Weights of a small CTC audio transcriber: norm layernorm_no_bias, batches of 256.
Rows from block 4, named by matrix and row number. Rows with one number belong to one attention dimension. Each number is 200 + 40 x the weight over the matrix's rms, rounded and kept within 0 to 999. All counts start at 0.
# q: attention query, key and value (stacked) (model.blocks.4.attn.qkv.weight, 384x128, the q third), inputs 0-127
# k: attention query, key and value (stacked) (model.blocks.4.attn.qkv.weight, 384x128, the k third), inputs 0-127
q.8,156,222,225,164,148,176,173,191,234,225,152,252,178,244,210,237,177,170,231,213,225,209,168,157,197,150,209,226,245,192,175,213,141,191,243,188,225,151,146,220,217,185,199,204,165,212,189,209,164,165,201,193,112,258,222,240,251,169,313,140,189,171,230,237,255,203,179,145,198,201,292,225,218,192,181,201,261,146,224,197,228,241,177,215,224,356,225,202,213,224,254,191,209,203,189,223,179,257,253,282,218,194,204,221,200,180,174,125,212,164,167,222,209,188,195,153,250,130,198,187,179,241,218,272,261,180,178,182
q.9,147,167,211,134,212,150,169,269,212,166,211,167,216,179,162,174,203,187,209,164,185,245,187,198,209,164,182,196,194,235,200,212,174,236,176,170,196,131,208,146,216,172,179,261,131,191,199,225,115,217,195,257,242,233,114,231,219,184,239,263,206,176,267,131,136,261,264,280,255,178,208,206,138,227,208,150,203,153,240,205,268,181,195,276,221,225,165,171,148,163,169,334,148,245,191,196,218,204,255,244,268,256,237,255,250,219,173,227,271,132,214,236,221,178,189,188,118,224,151,150,160,237,152,295,266,209,247,96
q.10,240,226,162,165,164,167,226,154,180,181,177,221,203,184,213,244,318,226,132,180,178,181,226,201,142,104,179,183,220,221,261,181,211,178,84,218,229,243,136,251,243,123,221,234,224,169,110,208,186,209,156,212,183,305,199,213,289,189,214,245,95,254,148,140,192,154,207,241,135,254,251,146,214,190,220,194,263,168,192,208,231,201,224,215,248,191,256,158,195,218,248,247,179,255,166,195,220,244,188,221,300,152,184,153,183,209,177,221,210,173,201,268,179,183,239,249,244,278,169,213,224,213,217,84,250,220,201,196
q.11,139,173,191,190,162,264,251,215,228,238,136,201,193,209,149,236,165,233,184,171,193,172,200,204,231,261,221,101,206,165,179,226,160,188,119,132,213,241,187,208,241,227,163,155,238,254,210,227,175,155,173,196,211,171,223,195,154,225,234,152,253,99,166,184,207,189,144,182,199,207,196,200,219,149,139,242,269,171,163,226,166,213,121,249,186,153,191,233,191,263,227,133,229,114,158,229,223,147,220,295,227,270,253,260,186,191,218,149,171,183,254,134,230,213,228,180,273,117,187,226,217,198,193,166,262,254,288,193
q.12,201,233,227,204,164,174,206,206,174,141,180,308,235,178,236,177,235,269,233,152,117,156,220,176,136,231,210,128,225,263,237,196,183,189,152,212,249,161,240,194,119,194,106,189,183,161,292,179,275,199,247,166,258,173,165,224,285,148,192,165,166,130,222,186,174,215,212,145,172,188,231,245,188,245,209,174,176,253,171,163,152,216,214,192,182,222,201,160,194,214,146,232,210,239,196,178,132,178,194,202,177,213,176,175,195,135,212,259,193,167,166,194,189,176,213,199,181,213,230,203,209,217,91,172,258,236,225,186
q.13,159,246,181,227,203,252,196,199,217,144,253,217,165,220,222,197,186,150,228,166,243,134,202,197,137,231,209,274,281,233,222,160,275,215,132,206,214,190,204,194,151,202,259,287,265,204,199,187,161,263,196,218,224,161,237,127,127,185,207,158,190,228,161,232,240,190,266,174,206,208,216,225,182,168,246,182,212,187,184,194,191,251,355,205,232,207,326,104,234,181,207,144,218,216,202,157,276,181,252,210,182,256,233,204,237,277,124,307,212,240,200,216,149,147,159,177,206,173,238,220,157,247,230,223,177,174,151,314
q.14,216,143,198,157,306,196,240,243,199,188,199,176,225,83,230,264,84,243,241,204,129,187,247,174,189,195,182,250,151,244,208,263,220,191,175,117,159,176,261,246,229,255,254,219,281,261,202,219,180,223,199,261,220,223,133,198,254,174,211,145,133,185,142,159,192,248,163,188,206,195,235,252,307,202,177,260,235,201,134,159,207,188,194,143,110,196,274,209,276,228,236,175,173,227,151,174,196,238,198,197,221,264,161,185,180,192,239,180,238,205,206,167,212,153,190,192,227,249,199,195,262,236,249,255,166,169,210,181
q.15,200,243,224,152,200,203,259,235,211,145,170,236,142,186,259,179,178,224,293,232,230,239,283,195,236,123,345,239,257,231,206,233,173,203,191,182,239,217,246,201,249,182,163,206,232,161,146,149,241,156,154,181,123,164,251,142,215,194,210,203,208,258,176,269,268,186,163,199,240,196,224,163,211,206,96,239,191,247,180,226,180,195,246,254,220,240,171,207,196,160,128,168,172,184,155,195,153,200,159,145,271,153,237,119,291,208,195,182,272,257,243,221,147,191,187,173,160,221,210,153,209,239,133,160,215,172,124,123
q.16,263,210,191,197,270,205,176,180,184,219,145,237,267,134,208,188,242,256,166,151,216,197,178,232,167,275,213,219,224,131,220,263,204,89,204,110,197,271,188,211,150,210,143,133,189,232,152,180,225,218,176,178,202,199,178,201,258,177,166,191,191,140,216,287,258,150,231,237,202,240,253,269,130,245,158,176,164,124,196,228,159,205,234,215,208,249,193,204,102,223,238,236,191,195,120,218,281,169,189,253,148,274,190,198,289,165,196,202,174,249,277,169,202,292,176,226,260,238,252,225,210,235,201,158,196,204,220,159
q.17,217,212,122,225,176,229,268,243,74,244,243,245,178,258,202,187,244,158,164,244,144,266,162,205,206,215,214,187,173,262,161,135,219,228,102,253,213,120,109,239,201,195,210,203,240,142,119,158,176,166,252,212,182,231,116,184,148,280,203,229,143,212,190,260,241,270,200,175,229,275,197,192,233,180,205,261,221,228,215,222,201,219,165,269,181,239,275,165,230,196,176,172,214,215,235,202,171,224,167,235,139,270,195,182,232,209,231,236,190,235,169,158,211,246,175,171,115,236,129,179,262,120,238,235,163,203,187,189
q.18,187,229,293,173,160,232,204,227,191,199,207,159,215,174,199,172,200,249,204,260,238,228,167,182,205,194,229,104,185,229,213,174,183,125,249,182,214,202,198,167,251,125,229,183,198,214,186,257,140,150,197,195,201,130,145,140,210,203,130,287,190,206,125,205,261,188,191,215,195,153,127,178,189,169,230,204,170,209,267,216,204,114,203,269,202,198,268,168,243,277,253,190,229,159,168,209,251,149,224,159,145,128,194,176,213,308,217,176,217,223,212,259,231,186,242,130,187,299,204,267,203,210,208,229,191,177,208,211
q.19,187,227,247,182,292,240,241,183,171,155,191,292,203,292,290,99,189,226,184,177,200,197,210,207,199,189,208,105,173,230,80,186,272,291,190,195,223,131,253,249,197,197,133,179,200,232,211,184,151,229,217,183,216,190,225,156,311,190,208,152,186,173,223,143,218,159,180,267,196,192,215,203,198,252,232,184,181,208,186,208,247,217,235,184,188,284,235,171,251,123,191,198,245,206,177,236,239,214,252,160,200,123,186,286,276,193,196,140,201,226,169,199,236,207,207,154,144,111,140,181,213,246,198,228,112,263,268,220
q.20,199,177,236,168,200,235,194,253,163,140,225,122,238,211,284,229,180,141,222,240,159,200,178,222,249,199,220,201,117,237,178,127,180,162,197,208,207,268,178,213,240,229,91,208,229,232,194,274,200,209,226,201,131,201,137,223,137,184,211,309,273,201,188,168,137,136,206,262,240,264,151,222,209,227,189,207,165,204,202,209,166,194,284,156,197,145,212,198,260,169,135,238,137,182,141,214,153,250,273,241,147,171,242,161,197,249,145,216,245,141,151,161,273,284,235,198,149,216,159,220,174,195,275,169,280,232,103,195
q.21,203,172,248,207,163,262,153,237,203,296,208,203,226,234,143,121,197,184,125,136,162,90,151,173,73,223,188,161,294,158,200,228,191,176,235,166,132,204,198,257,170,206,219,216,195,261,143,212,171,194,302,192,212,150,170,215,173,179,207,224,166,218,218,197,192,214,202,196,197,184,217,229,338,186,298,200,210,180,257,203,187,210,166,185,146,216,192,188,198,193,203,126,146,106,125,229,127,204,170,206,190,138,229,223,200,247,148,201,240,220,174,159,206,226,177,232,208,225,237,210,209,164,176,217,171,266,215,225
q.22,205,210,150,130,190,210,252,176,272,214,217,246,286,244,249,167,163,149,140,223,205,207,242,215,187,180,233,226,163,193,232,222,183,208,179,191,171,185,193,107,248,275,160,176,243,170,242,182,228,157,220,172,169,131,264,181,199,233,160,250,257,149,220,228,215,189,134,237,239,234,172,140,254,189,223,180,193,239,220,246,243,249,234,227,187,185,92,161,148,187,235,206,267,189,196,130,236,143,268,200,207,178,200,235,135,246,253,159,198,173,198,162,160,135,202,133,227,270,155,216,187,194,271,175,197,219,174,196
q.23,229,228,199,160,161,212,176,143,237,167,262,266,169,183,268,226,282,161,172,124,178,213,100,168,336,159,159,230,208,202,212,300,234,250,161,146,279,140,203,138,115,264,178,173,241,164,215,177,209,193,152,181,198,180,238,224,166,71,216,228,255,188,241,232,140,219,244,175,192,187,209,207,186,151,169,242,200,225,195,224,315,196,207,189,248,230,195,264,200,279,145,244,197,206,213,190,102,246,187,169,219,202,256,192,198,266,223,171,218,170,282,93,221,208,226,205,216,173,251,171,185,222,180,160,148,181,214,243
q.24,224,199,193,153,278,153,149,231,242,243,261,170,145,236,211,225,250,231,204,217,95,211,165,170,188,243,191,222,214,138,199,194,232,192,166,239,148,235,186,187,201,179,265,178,198,220,216,269,127,238,173,234,122,210,149,265,188,254,198,201,206,165,131,184,183,138,203,231,140,178,157,262,263,201,185,219,237,207,215,141,198,187,201,148,204,181,249,257,198,177,142,263,229,204,257,186,279,183,236,259,230,148,216,222,198,192,242,255,147,229,179,161,199,146,262,232,227,275,226,202,261,250,187,180,153,163,263,172
q.25,151,239,209,173,267,161,222,211,241,175,164,193,277,255,270,299,203,187,114,148,220,208,184,324,208,195,234,236,243,229,223,180,121,125,161,161,194,223,181,211,202,216,229,196,196,265,211,195,125,233,210,286,239,252,222,256,193,177,250,223,219,126,187,247,195,243,172,91,187,152,189,222,271,228,162,166,189,193,228,228,191,256,197,157,188,230,147,143,175,298,234,212,205,237,247,223,175,207,195,189,128,114,212,155,225,183,219,183,164,178,122,151,174,154,183,219,156,244,229,247,242,157,140,229,256,154,220,239
q.26,177,213,199,181,255,200,166,221,186,230,190,196,145,114,243,247,157,191,181,216,220,244,191,231,208,248,181,217,212,165,146,247,209,211,178,203,153,254,182,189,210,158,182,189,180,122,285,182,212,271,231,232,192,201,164,150,231,250,225,230,256,230,137,238,141,213,127,202,144,233,181,290,219,183,171,139,215,186,239,254,211,174,223,190,179,206,171,158,177,104,188,239,144,188,208,146,118,144,286,237,252,163,136,175,156,208,150,222,265,214,216,282,184,246,280,174,151,201,248,146,227,269,162,200,193,257,163,219
q.27,261,216,226,208,184,156,142,209,184,154,189,146,254,197,169,177,253,185,196,252,188,246,276,264,174,170,223,250,187,235,146,227,188,302,217,121,237,203,193,249,117,230,208,225,242,207,137,285,156,186,152,217,178,306,225,246,221,170,227,268,220,225,174,231,206,231,207,230,221,228,145,170,106,140,180,250,220,195,205,207,162,233,253,195,137,112,258,229,194,146,224,197,194,226,243,185,212,171,216,227,225,177,185,81,258,218,195,156,178,187,190,158,178,136,234,188,195,212,193,268,178,170,191,170,190,184,284,174
q.28,183,122,209,246,189,196,192,226,193,165,188,161,190,223,209,134,121,139,185,218,302,201,143,197,260,226,160,159,217,206,185,225,240,238,158,214,211,239,188,189,207,278,157,170,329,164,240,162,206,204,220,221,248,202,131,190,191,165,252,157,165,136,173,278,238,192,190,202,187,164,154,260,207,121,251,214,151,175,163,174,234,228,262,128,159,185,156,238,217,227,235,226,206,236,220,239,219,222,221,221,175,255,261,234,163,207,196,146,232,231,237,272,221,216,200,189,176,230,205,224,157,241,209,181,152,175,234,229
q.29,191,199,211,120,234,204,215,259,224,219,243,214,211,110,159,221,177,211,149,257,216,204,269,199,165,230,237,306,201,154,190,120,265,251,217,267,190,210,117,195,215,185,168,248,162,200,206,148,120,295,208,123,213,170,213,204,124,196,210,185,236,207,228,145,195,169,173,191,155,199,170,172,187,273,247,225,198,210,202,169,187,159,166,138,164,211,137,165,175,180,141,200,187,175,245,269,208,247,222,196,221,226,234,212,232,170,152,251,198,209,235,224,148,190,181,276,246,123,123,235,250,178,148,185,178,221,242,264
q.30,154,169,148,207,210,250,193,239,174,218,193,151,195,204,242,202,219,116,198,273,212,219,208,215,206,305,157,158,161,196,204,207,217,167,270,236,184,77,133,196,201,107,181,173,258,213,178,162,184,171,131,188,129,168,201,204,158,207,169,252,184,233,123,191,271,251,243,171,219,168,213,302,301,258,220,226,207,227,144,192,240,210,226,277,138,239,222,175,167,273,166,210,171,190,232,144,183,125,153,171,182,207,236,219,141,221,206,167,216,184,198,154,216,236,147,155,242,231,213,239,226,193,230,249,271,150,249,159
q.31,217,197,226,215,225,223,221,224,136,146,217,168,249,153,186,216,208,274,175,241,117,211,222,184,214,223,161,220,227,102,200,223,204,142,259,210,232,199,183,205,205,180,265,302,192,249,259,235,227,189,202,230,296,256,283,234,224,177,234,175,199,220,107,232,181,166,158,226,202,135,210,244,184,185,176,256,175,168,195,201,249,180,246,219,193,195,176,174,219,224,197,193,195,208,197,155,232,221,214,154,130,167,146,197,160,163,273,161,250,227,201,206,183,281,236,237,187,146,191,215,145,187,226,202,211,194,152,187
q.32,191,229,259,146,139,264,218,200,229,153,206,127,222,244,178,219,183,269,215,153,227,161,218,163,173,94,198,224,276,157,219,207,276,243,231,237,216,214,235,174,200,188,290,234,217,142,231,200,140,141,224,142,196,241,187,255,147,226,320,170,169,235,145,210,215,254,218,199,214,268,199,229,172,255,119,161,222,166,269,218,209,208,191,245,173,228,201,146,204,189,193,198,172,273,124,175,280,190,202,241,206,229,207,214,215,121,264,171,199,269,142,209,275,180,205,192,213,190,160,188,110,218,174,161,205,172,191,231
q.33,262,212,251,152,212,170,225,164,238,195,307,269,155,224,209,180,187,230,193,227,228,247,236,240,241,216,189,179,180,140,245,182,170,220,168,152,196,220,208,228,273,200,237,237,224,108,221,208,266,209,206,167,220,154,131,200,140,141,229,192,173,184,174,261,222,160,260,218,181,220,234,167,184,218,221,160,311,220,242,104,229,162,239,235,256,228,236,123,171,166,185,213,136,133,190,154,210,174,127,167,198,187,156,272,220,159,218,152,219,239,121,229,113,192,144,267,185,260,189,233,181,179,197,198,232,185,232,190
q.34,204,213,151,169,134,222,262,207,194,220,110,237,147,170,186,227,252,181,184,134,243,263,252,187,226,193,166,184,204,212,205,200,216,194,254,173,211,197,122,228,169,146,159,187,185,219,240,168,156,177,203,230,222,273,196,267,223,152,156,231,230,157,217,128,182,169,169,257,233,117,211,228,223,186,244,98,193,217,180,230,129,247,222,201,136,243,265,185,182,229,163,201,170,202,56,188,158,257,184,143,222,209,241,180,217,261,229,179,196,170,235,143,176,161,244,188,234,183,200,236,206,225,170,236,218,179,187,252
k.8,133,175,245,256,163,212,193,253,223,238,204,185,198,233,189,305,203,199,161,243,207,251,172,245,218,156,214,217,269,170,186,176,179,124,228,133,211,124,200,209,175,134,212,210,166,212,205,239,150,235,188,177,168,197,212,253,292,244,193,139,215,142,252,194,156,198,221,168,127,229,236,197,241,182,191,219,188,202,159,142,224,162,173,237,181,227,204,179,148,259,202,228,172,149,207,226,242,175,221,178,236,193,157,147,174,228,127,255,206,199,156,206,174,154,190,186,274,139,206,159,201,199,291,240,254,187,174,141
k.9,146,152,221,135,188,175,194,211,215,205,260,194,228,200,215,149,256,200,205,191,170,236,209,218,223,196,167,187,220,149,205,214,217,273,161,166,226,199,191,188,204,214,236,216,157,180,168,265,174,285,295,158,227,249,127,241,179,95,176,171,218,176,236,171,245,221,207,183,183,181,194,249,232,239,208,197,151,259,208,154,259,170,205,170,225,229,227,189,211,198,277,223,150,210,173,167,222,248,166,187,200,229,266,255,257,180,146,145,269,217,284,248,224,150,104,181,157,220,156,144,92,238,230,181,210,175,264,161
k.10,186,219,173,227,236,167,255,202,189,158,228,152,219,149,221,192,302,167,156,204,234,218,156,227,191,141,258,130,206,186,222,225,215,188,97,176,221,232,110,236,218,244,202,191,205,224,135,217,226,183,171,203,208,188,210,254,227,235,202,131,161,169,159,217,173,202,186,297,114,355,220,168,197,175,96,207,255,158,234,256,191,172,241,242,240,241,246,229,183,145,244,212,205,237,153,196,203,258,191,243,151,210,266,195,220,209,107,214,165,147,189,200,131,155,187,213,209,241,191,231,245,199,289,230,207,175,222,199
k.11,174,248,223,194,209,235,334,220,212,198,147,203,185,186,151,190,108,248,205,239,141,162,204,169,207,174,240,162,205,213,243,204,157,198,173,197,190,211,243,183,221,171,200,183,206,220,221,201,208,139,194,171,165,196,174,191,203,244,308,173,180,199,184,187,164,234,222,236,151,199,219,270,202,259,192,206,226,155,108,158,196,138,128,132,99,220,146,240,203,134,250,223,178,178,182,229,230,142,210,196,243,165,198,232,120,194,186,161,235,279,260,152,167,202,208,181,190,136,213,208,183,179,245,102,213,253,209,270
k.12,265,227,186,218,175,189,190,249,218,216,209,236,200,196,258,217,208,263,216,168,164,186,279,177,159,155,243,144,278,216,177,197,193,212,165,232,248,201,198,199,209,142,187,146,185,145,281,201,198,217,272,214,283,203,216,199,190,169,216,206,145,209,188,249,179,231,129,199,214,128,196,243,102,233,183,197,230,255,142,152,202,170,294,188,235,234,145,159,172,204,200,186,236,162,210,159,123,200,179,253,127,165,177,188,137,240,133,227,249,124,242,248,185,158,193,238,246,250,252,248,166,224,184,195,204,188,212,94
k.13,172,219,131,239,191,283,172,148,148,180,254,220,168,261,174,180,261,174,224,181,220,142,213,198,114,205,101,236,213,207,177,296,195,262,233,230,250,260,200,198,157,201,237,229,293,234,227,166,216,276,261,222,113,137,280,209,187,196,191,193,196,177,219,197,187,178,175,228,257,212,193,212,205,138,155,172,177,169,216,207,218,248,301,261,315,206,316,193,220,189,147,141,172,189,229,194,212,159,249,191,178,193,205,156,232,265,211,198,174,277,235,189,142,218,107,162,138,173,150,238,242,195,261,220,197,230,155,225
k.14,220,144,211,234,275,202,184,261,140,215,199,156,160,111,200,171,190,233,235,123,100,157,236,222,185,146,187,281,152,235,244,191,225,182,193,205,237,226,165,260,193,216,250,253,173,248,188,176,224,186,219,242,241,165,184,187,248,183,166,182,109,227,149,155,216,177,193,200,208,202,194,182,192,179,236,252,285,209,120,229,216,217,171,156,119,234,257,209,276,225,152,193,201,160,126,179,296,202,190,253,198,232,246,139,180,244,241,200,258,194,186,140,244,191,195,234,224,230,196,176,278,193,166,191,200,213,241,191
k.15,264,178,201,187,182,179,209,214,251,276,254,138,273,235,249,158,190,290,240,236,199,213,228,177,203,211,269,268,237,262,166,268,200,189,186,193,250,240,198,189,255,229,194,201,265,241,165,138,259,198,163,123,175,195,205,172,202,277,277,216,216,184,175,175,201,193,146,193,198,236,192,192,207,161,121,235,184,224,222,119,166,190,285,111,231,241,172,146,150,227,195,108,162,163,203,132,245,192,208,195,306,223,232,219,229,188,295,207,230,157,130,232,177,162,258,130,258,201,206,217,224,188,208,212,177,207,155,109
k.16,225,190,103,215,257,146,244,137,162,224,163,222,212,169,237,257,175,294,218,230,205,127,220,191,216,178,189,235,274,235,177,180,208,95,199,213,116,217,190,189,215,217,222,152,136,231,205,190,179,140,226,146,155,279,164,269,189,87,197,213,196,165,224,217,183,207,201,219,239,243,219,257,189,256,187,223,159,168,163,169,161,178,232,131,207,240,228,252,153,155,213,230,146,123,186,145,211,164,194,240,138,212,168,262,221,219,141,238,147,218,229,180,150,200,266,181,166,203,245,214,248,249,177,221,192,256,125,176
k.17,219,239,250,100,247,174,238,227,103,213,242,209,245,271,175,291,241,121,185,214,228,223,163,144,174,226,175,168,192,218,143,159,147,222,200,160,222,142,118,198,129,189,223,199,249,180,174,158,202,296,216,182,256,183,126,158,110,296,180,195,158,163,242,203,226,234,257,183,198,279,247,197,170,224,221,247,157,317,185,254,149,280,173,186,212,169,220,174,230,249,198,190,187,226,207,191,203,203,151,177,213,199,168,126,207,248,214,210,215,219,222,221,233,165,217,207,191,161,218,195,277,154,201,182,132,212,194,224
k.18,241,191,232,193,222,163,186,179,188,226,146,173,177,200,219,226,177,221,222,289,284,229,195,310,168,204,169,85,174,255,201,235,179,197,237,155,235,207,213,210,211,132,163,207,232,242,163,222,140,179,168,223,225,238,184,223,193,216,141,298,134,199,226,132,214,184,201,211,261,202,159,212,191,202,219,229,143,193,227,157,175,148,185,211,232,221,249,243,315,180,228,148,211,206,156,222,215,183,191,162,159,209,206,186,235,177,213,220,227,202,190,222,200,154,245,171,183,215,117,221,132,187,160,185,177,180,188,249
k.19,217,126,250,221,218,167,220,164,166,222,215,195,205,196,271,137,238,204,155,173,144,200,232,151,189,173,224,232,234,130,92,244,198,250,178,198,245,244,114,171,203,130,195,223,253,193,246,244,168,238,177,240,262,167,209,156,258,276,166,217,182,178,280,176,145,233,198,239,236,198,165,215,212,196,274,265,167,189,266,149,172,178,246,149,177,255,155,211,158,171,169,211,164,211,290,189,147,185,182,190,243,153,153,241,211,239,148,182,143,274,277,192,266,161,201,184,209,194,139,209,189,213,233,215,220,170,207,188
k.20,205,149,175,208,147,237,232,189,213,218,206,218,255,263,240,189,225,143,276,198,178,263,160,184,208,87,266,191,173,191,215,232,272,130,230,187,211,192,236,282,124,259,163,261,312,178,155,195,173,226,212,269,206,163,253,223,105,175,203,246,252,146,181,173,228,244,186,156,202,241,169,228,168,211,228,226,182,157,234,253,200,178,243,194,194,208,162,188,299,185,237,244,182,275,186,221,224,160,249,165,198,230,224,195,209,87,244,138,208,239,177,229,221,271,237,211,146,178,178,161,141,262,221,248,212,165,224,243
k.21,229,150,267,196,125,235,160,208,178,229,240,251,229,170,195,174,130,199,121,246,169,133,177,210,131,212,219,195,179,184,206,242,190,202,236,188,155,181,211,209,234,217,160,288,267,178,193,215,221,206,231,267,188,206,178,248,214,182,100,202,92,161,298,180,141,230,166,213,256,264,228,229,257,286,215,216,206,237,297,248,154,213,180,282,135,206,148,230,211,160,169,150,212,151,122,201,118,196,216,175,152,198,254,162,115,201,216,167,240,253,264,152,108,209,184,248,180,239,157,184,186,227,162,264,192,289,177,223
k.22,229,193,146,171,158,235,222,205,226,179,98,247,199,272,173,211,208,190,100,194,184,124,199,241,224,200,165,270,229,228,214,164,169,174,204,171,166,236,154,171,246,223,205,142,201,200,191,175,240,186,173,189,158,159,306,146,208,183,180,172,218,172,192,189,155,232,209,231,244,190,153,192,235,200,202,147,186,298,253,183,222,288,200,156,190,194,129,154,210,118,227,195,149,226,208,206,257,222,253,163,262,197,200,166,191,175,188,204,233,115,233,182,152,155,252,146,152,199,181,146,197,89,253,166,179,167,149,199
k.23,216,208,162,160,154,177,155,191,209,175,214,273,246,127,312,295,219,236,162,182,101,270,147,105,214,213,195,250,206,209,186,170,203,157,153,233,264,149,282,118,120,200,221,226,252,231,237,213,152,201,177,193,209,130,200,255,287,172,216,248,246,198,213,213,189,243,206,224,111,171,125,206,94,164,143,153,191,221,183,267,289,205,215,212,259,187,190,216,153,196,202,169,164,252,230,269,132,242,178,191,246,154,245,290,170,173,231,223,176,185,172,137,173,156,184,203,258,173,184,202,216,205,157,161,163,203,209,155
k.24,121,197,171,195,207,198,243,190,217,243,174,203,146,203,228,162,208,187,144,175,188,277,176,179,232,144,203,157,140,221,300,255,236,226,146,231,164,165,291,209,155,203,183,174,188,165,160,237,189,191,167,254,116,264,182,237,211,221,131,184,124,197,194,240,206,235,256,212,177,207,150,223,255,161,324,239,235,240,200,221,209,168,250,256,235,211,254,250,207,198,136,156,220,249,193,130,258,174,140,227,186,238,225,202,208,229,273,171,206,208,225,228,215,228,226,217,144,242,169,216,215,221,189,141,193,243,180,225
k.25,141,149,217,226,252,166,223,161,216,185,139,177,198,249,314,243,197,210,52,178,141,227,210,283,249,138,217,160,219,216,242,198,191,122,164,178,169,203,176,239,185,215,101,168,199,142,201,204,247,191,204,249,198,202,195,223,281,97,224,238,203,158,262,152,221,196,218,231,122,113,274,190,206,109,167,125,164,179,196,207,229,251,253,163,162,172,118,175,257,291,249,212,216,285,253,205,186,259,113,255,118,159,144,176,233,178,209,129,214,184,164,182,221,187,182,201,104,221,247,164,240,186,171,215,147,217,169,265
k.26,297,210,209,176,266,208,163,207,145,197,281,198,219,150,224,108,162,210,192,212,178,277,168,191,193,207,234,151,171,112,211,237,290,239,260,203,217,172,181,135,204,148,238,138,211,255,187,157,178,247,255,217,155,202,191,233,284,150,141,176,259,220,180,208,169,181,178,125,150,185,190,224,291,209,154,191,244,267,198,132,190,268,227,199,205,171,147,184,198,181,182,239,149,160,178,178,184,170,205,143,236,246,152,195,229,164,206,147,189,138,233,235,158,229,211,218,164,238,255,161,205,194,164,194,164,152,217,255
k.27,215,194,178,152,200,197,181,201,241,215,177,95,247,182,252,89,264,194,178,208,155,194,185,213,254,208,254,152,172,232,223,173,117,246,154,191,173,224,219,212,161,203,220,209,197,183,177,225,186,169,164,268,186,211,144,231,203,216,300,218,213,227,215,256,288,282,230,193,258,260,175,224,126,162,183,201,145,196,166,226,202,275,222,156,158,182,260,274,180,205,257,200,181,168,159,245,223,123,171,220,255,192,277,155,242,169,102,155,156,198,181,203,211,198,187,173,206,261,202,193,205,116,232,257,192,109,232,152
k.28,182,196,172,249,253,208,132,201,130,260,192,145,231,237,179,193,206,182,208,149,222,188,206,212,182,222,202,260,203,179,197,196,223,207,183,228,195,194,146,236,203,160,225,276,268,190,200,178,202,223,126,157,144,196,213,182,224,159,190,216,207,244,209,215,189,252,172,218,252,156,239,204,167,177,262,221,198,193,141,191,281,210,131,127,188,127,194,162,190,179,211,260,245,225,228,289,170,171,234,142,241,230,189,187,177,254,158,146,199,188,240,184,168,251,153,194,164,173,230,195,223,201,172,89,245,188,206,236
k.29,160,211,252,171,214,221,225,190,194,244,200,231,149,210,181,145,144,175,168,249,172,199,246,232,219,226,189,215,178,136,112,207,225,319,162,206,137,211,228,224,191,310,175,190,182,176,231,150,178,211,209,171,184,155,212,176,171,177,207,150,187,176,190,250,138,211,175,179,163,183,186,230,260,209,204,217,238,139,256,261,211,111,169,169,175,191,200,188,106,180,199,177,200,149,227,282,214,193,221,206,198,228,253,181,256,170,288,181,240,209,253,169,203,243,230,262,144,215,248,245,213,186,219,289,199,182,230,230
k.30,224,143,166,204,245,284,216,254,129,173,207,241,220,207,205,213,160,175,170,326,209,250,205,257,198,284,116,207,175,197,239,127,207,132,288,134,237,112,196,162,213,105,209,248,224,161,187,207,133,188,173,169,232,209,203,192,185,195,190,230,172,144,180,126,254,202,285,222,161,142,263,232,231,216,194,206,205,227,215,222,258,240,239,225,207,207,252,192,238,146,123,221,158,203,193,162,229,198,159,171,177,223,224,227,197,216,236,157,243,151,224,152,172,189,169,155,227,193,270,224,261,173,181,233,204,285,244,209
k.31,198,228,194,223,246,183,137,274,114,194,167,136,168,127,229,173,210,202,273,183,227,160,213,203,211,175,188,160,184,151,274,230,191,151,291,233,173,173,190,247,180,234,248,255,154,227,199,210,174,205,166,176,233,169,216,232,237,176,231,201,237,201,186,251,187,155,259,230,202,149,197,209,245,189,184,168,139,133,153,188,178,287,213,232,138,250,134,163,216,188,158,155,197,203,252,191,246,185,179,233,154,179,183,214,282,141,222,169,290,207,193,158,246,203,235,268,226,211,232,267,177,196,233,198,188,159,164,203
k.32,169,241,208,171,176,274,174,234,192,234,195,152,180,215,235,150,280,222,168,222,169,192,185,211,209,140,185,231,175,213,275,322,189,264,210,237,239,172,212,195,220,217,199,177,195,219,216,206,139,205,222,150,207,175,202,251,155,206,230,191,235,138,201,132,252,261,275,227,180,196,202,143,214,156,250,229,158,200,246,182,186,216,151,261,257,167,133,146,187,115,166,191,171,160,180,193,204,174,180,236,229,237,97,180,235,173,146,250,204,240,186,163,203,223,218,259,265,153,125,220,184,227,241,235,182,191,157,182
k.33,202,200,201,216,255,174,203,217,226,260,170,197,214,168,190,148,249,178,193,224,207,263,233,233,137,130,223,168,208,176,241,253,146,154,261,185,225,266,164,185,215,278,230,227,264,155,225,215,232,184,233,168,172,191,145,181,225,116,164,140,162,260,215,197,180,181,284,282,212,172,242,222,171,200,220,226,238,165,207,249,276,147,235,223,290,157,238,196,160,161,217,166,188,223,126,131,118,236,195,206,230,215,268,194,166,183,261,239,193,238,174,217,245,225,282,261,179,116,186,236,208,191,193,233,175,222,234,244
k.34,175,126,196,171,126,266,222,241,216,180,212,219,210,191,157,185,233,155,204,187,267,239,225,173,173,182,251,219,272,133,226,188,292,160,208,182,203,210,191,196,256,135,115,222,151,222,206,154,149,150,264,212,257,220,160,219,234,219,178,246,187,182,225,166,127,180,170,229,182,193,216,290,149,145,187,196,211,165,201,245,192,216,180,149,152,219,232,284,157,219,157,249,178,208,130,245,229,233,194,243,234,162,188,276,197,224,218,241,173,210,176,153,171,194,178,167,258,262,134,215,194,130,214,234,170,200,171,209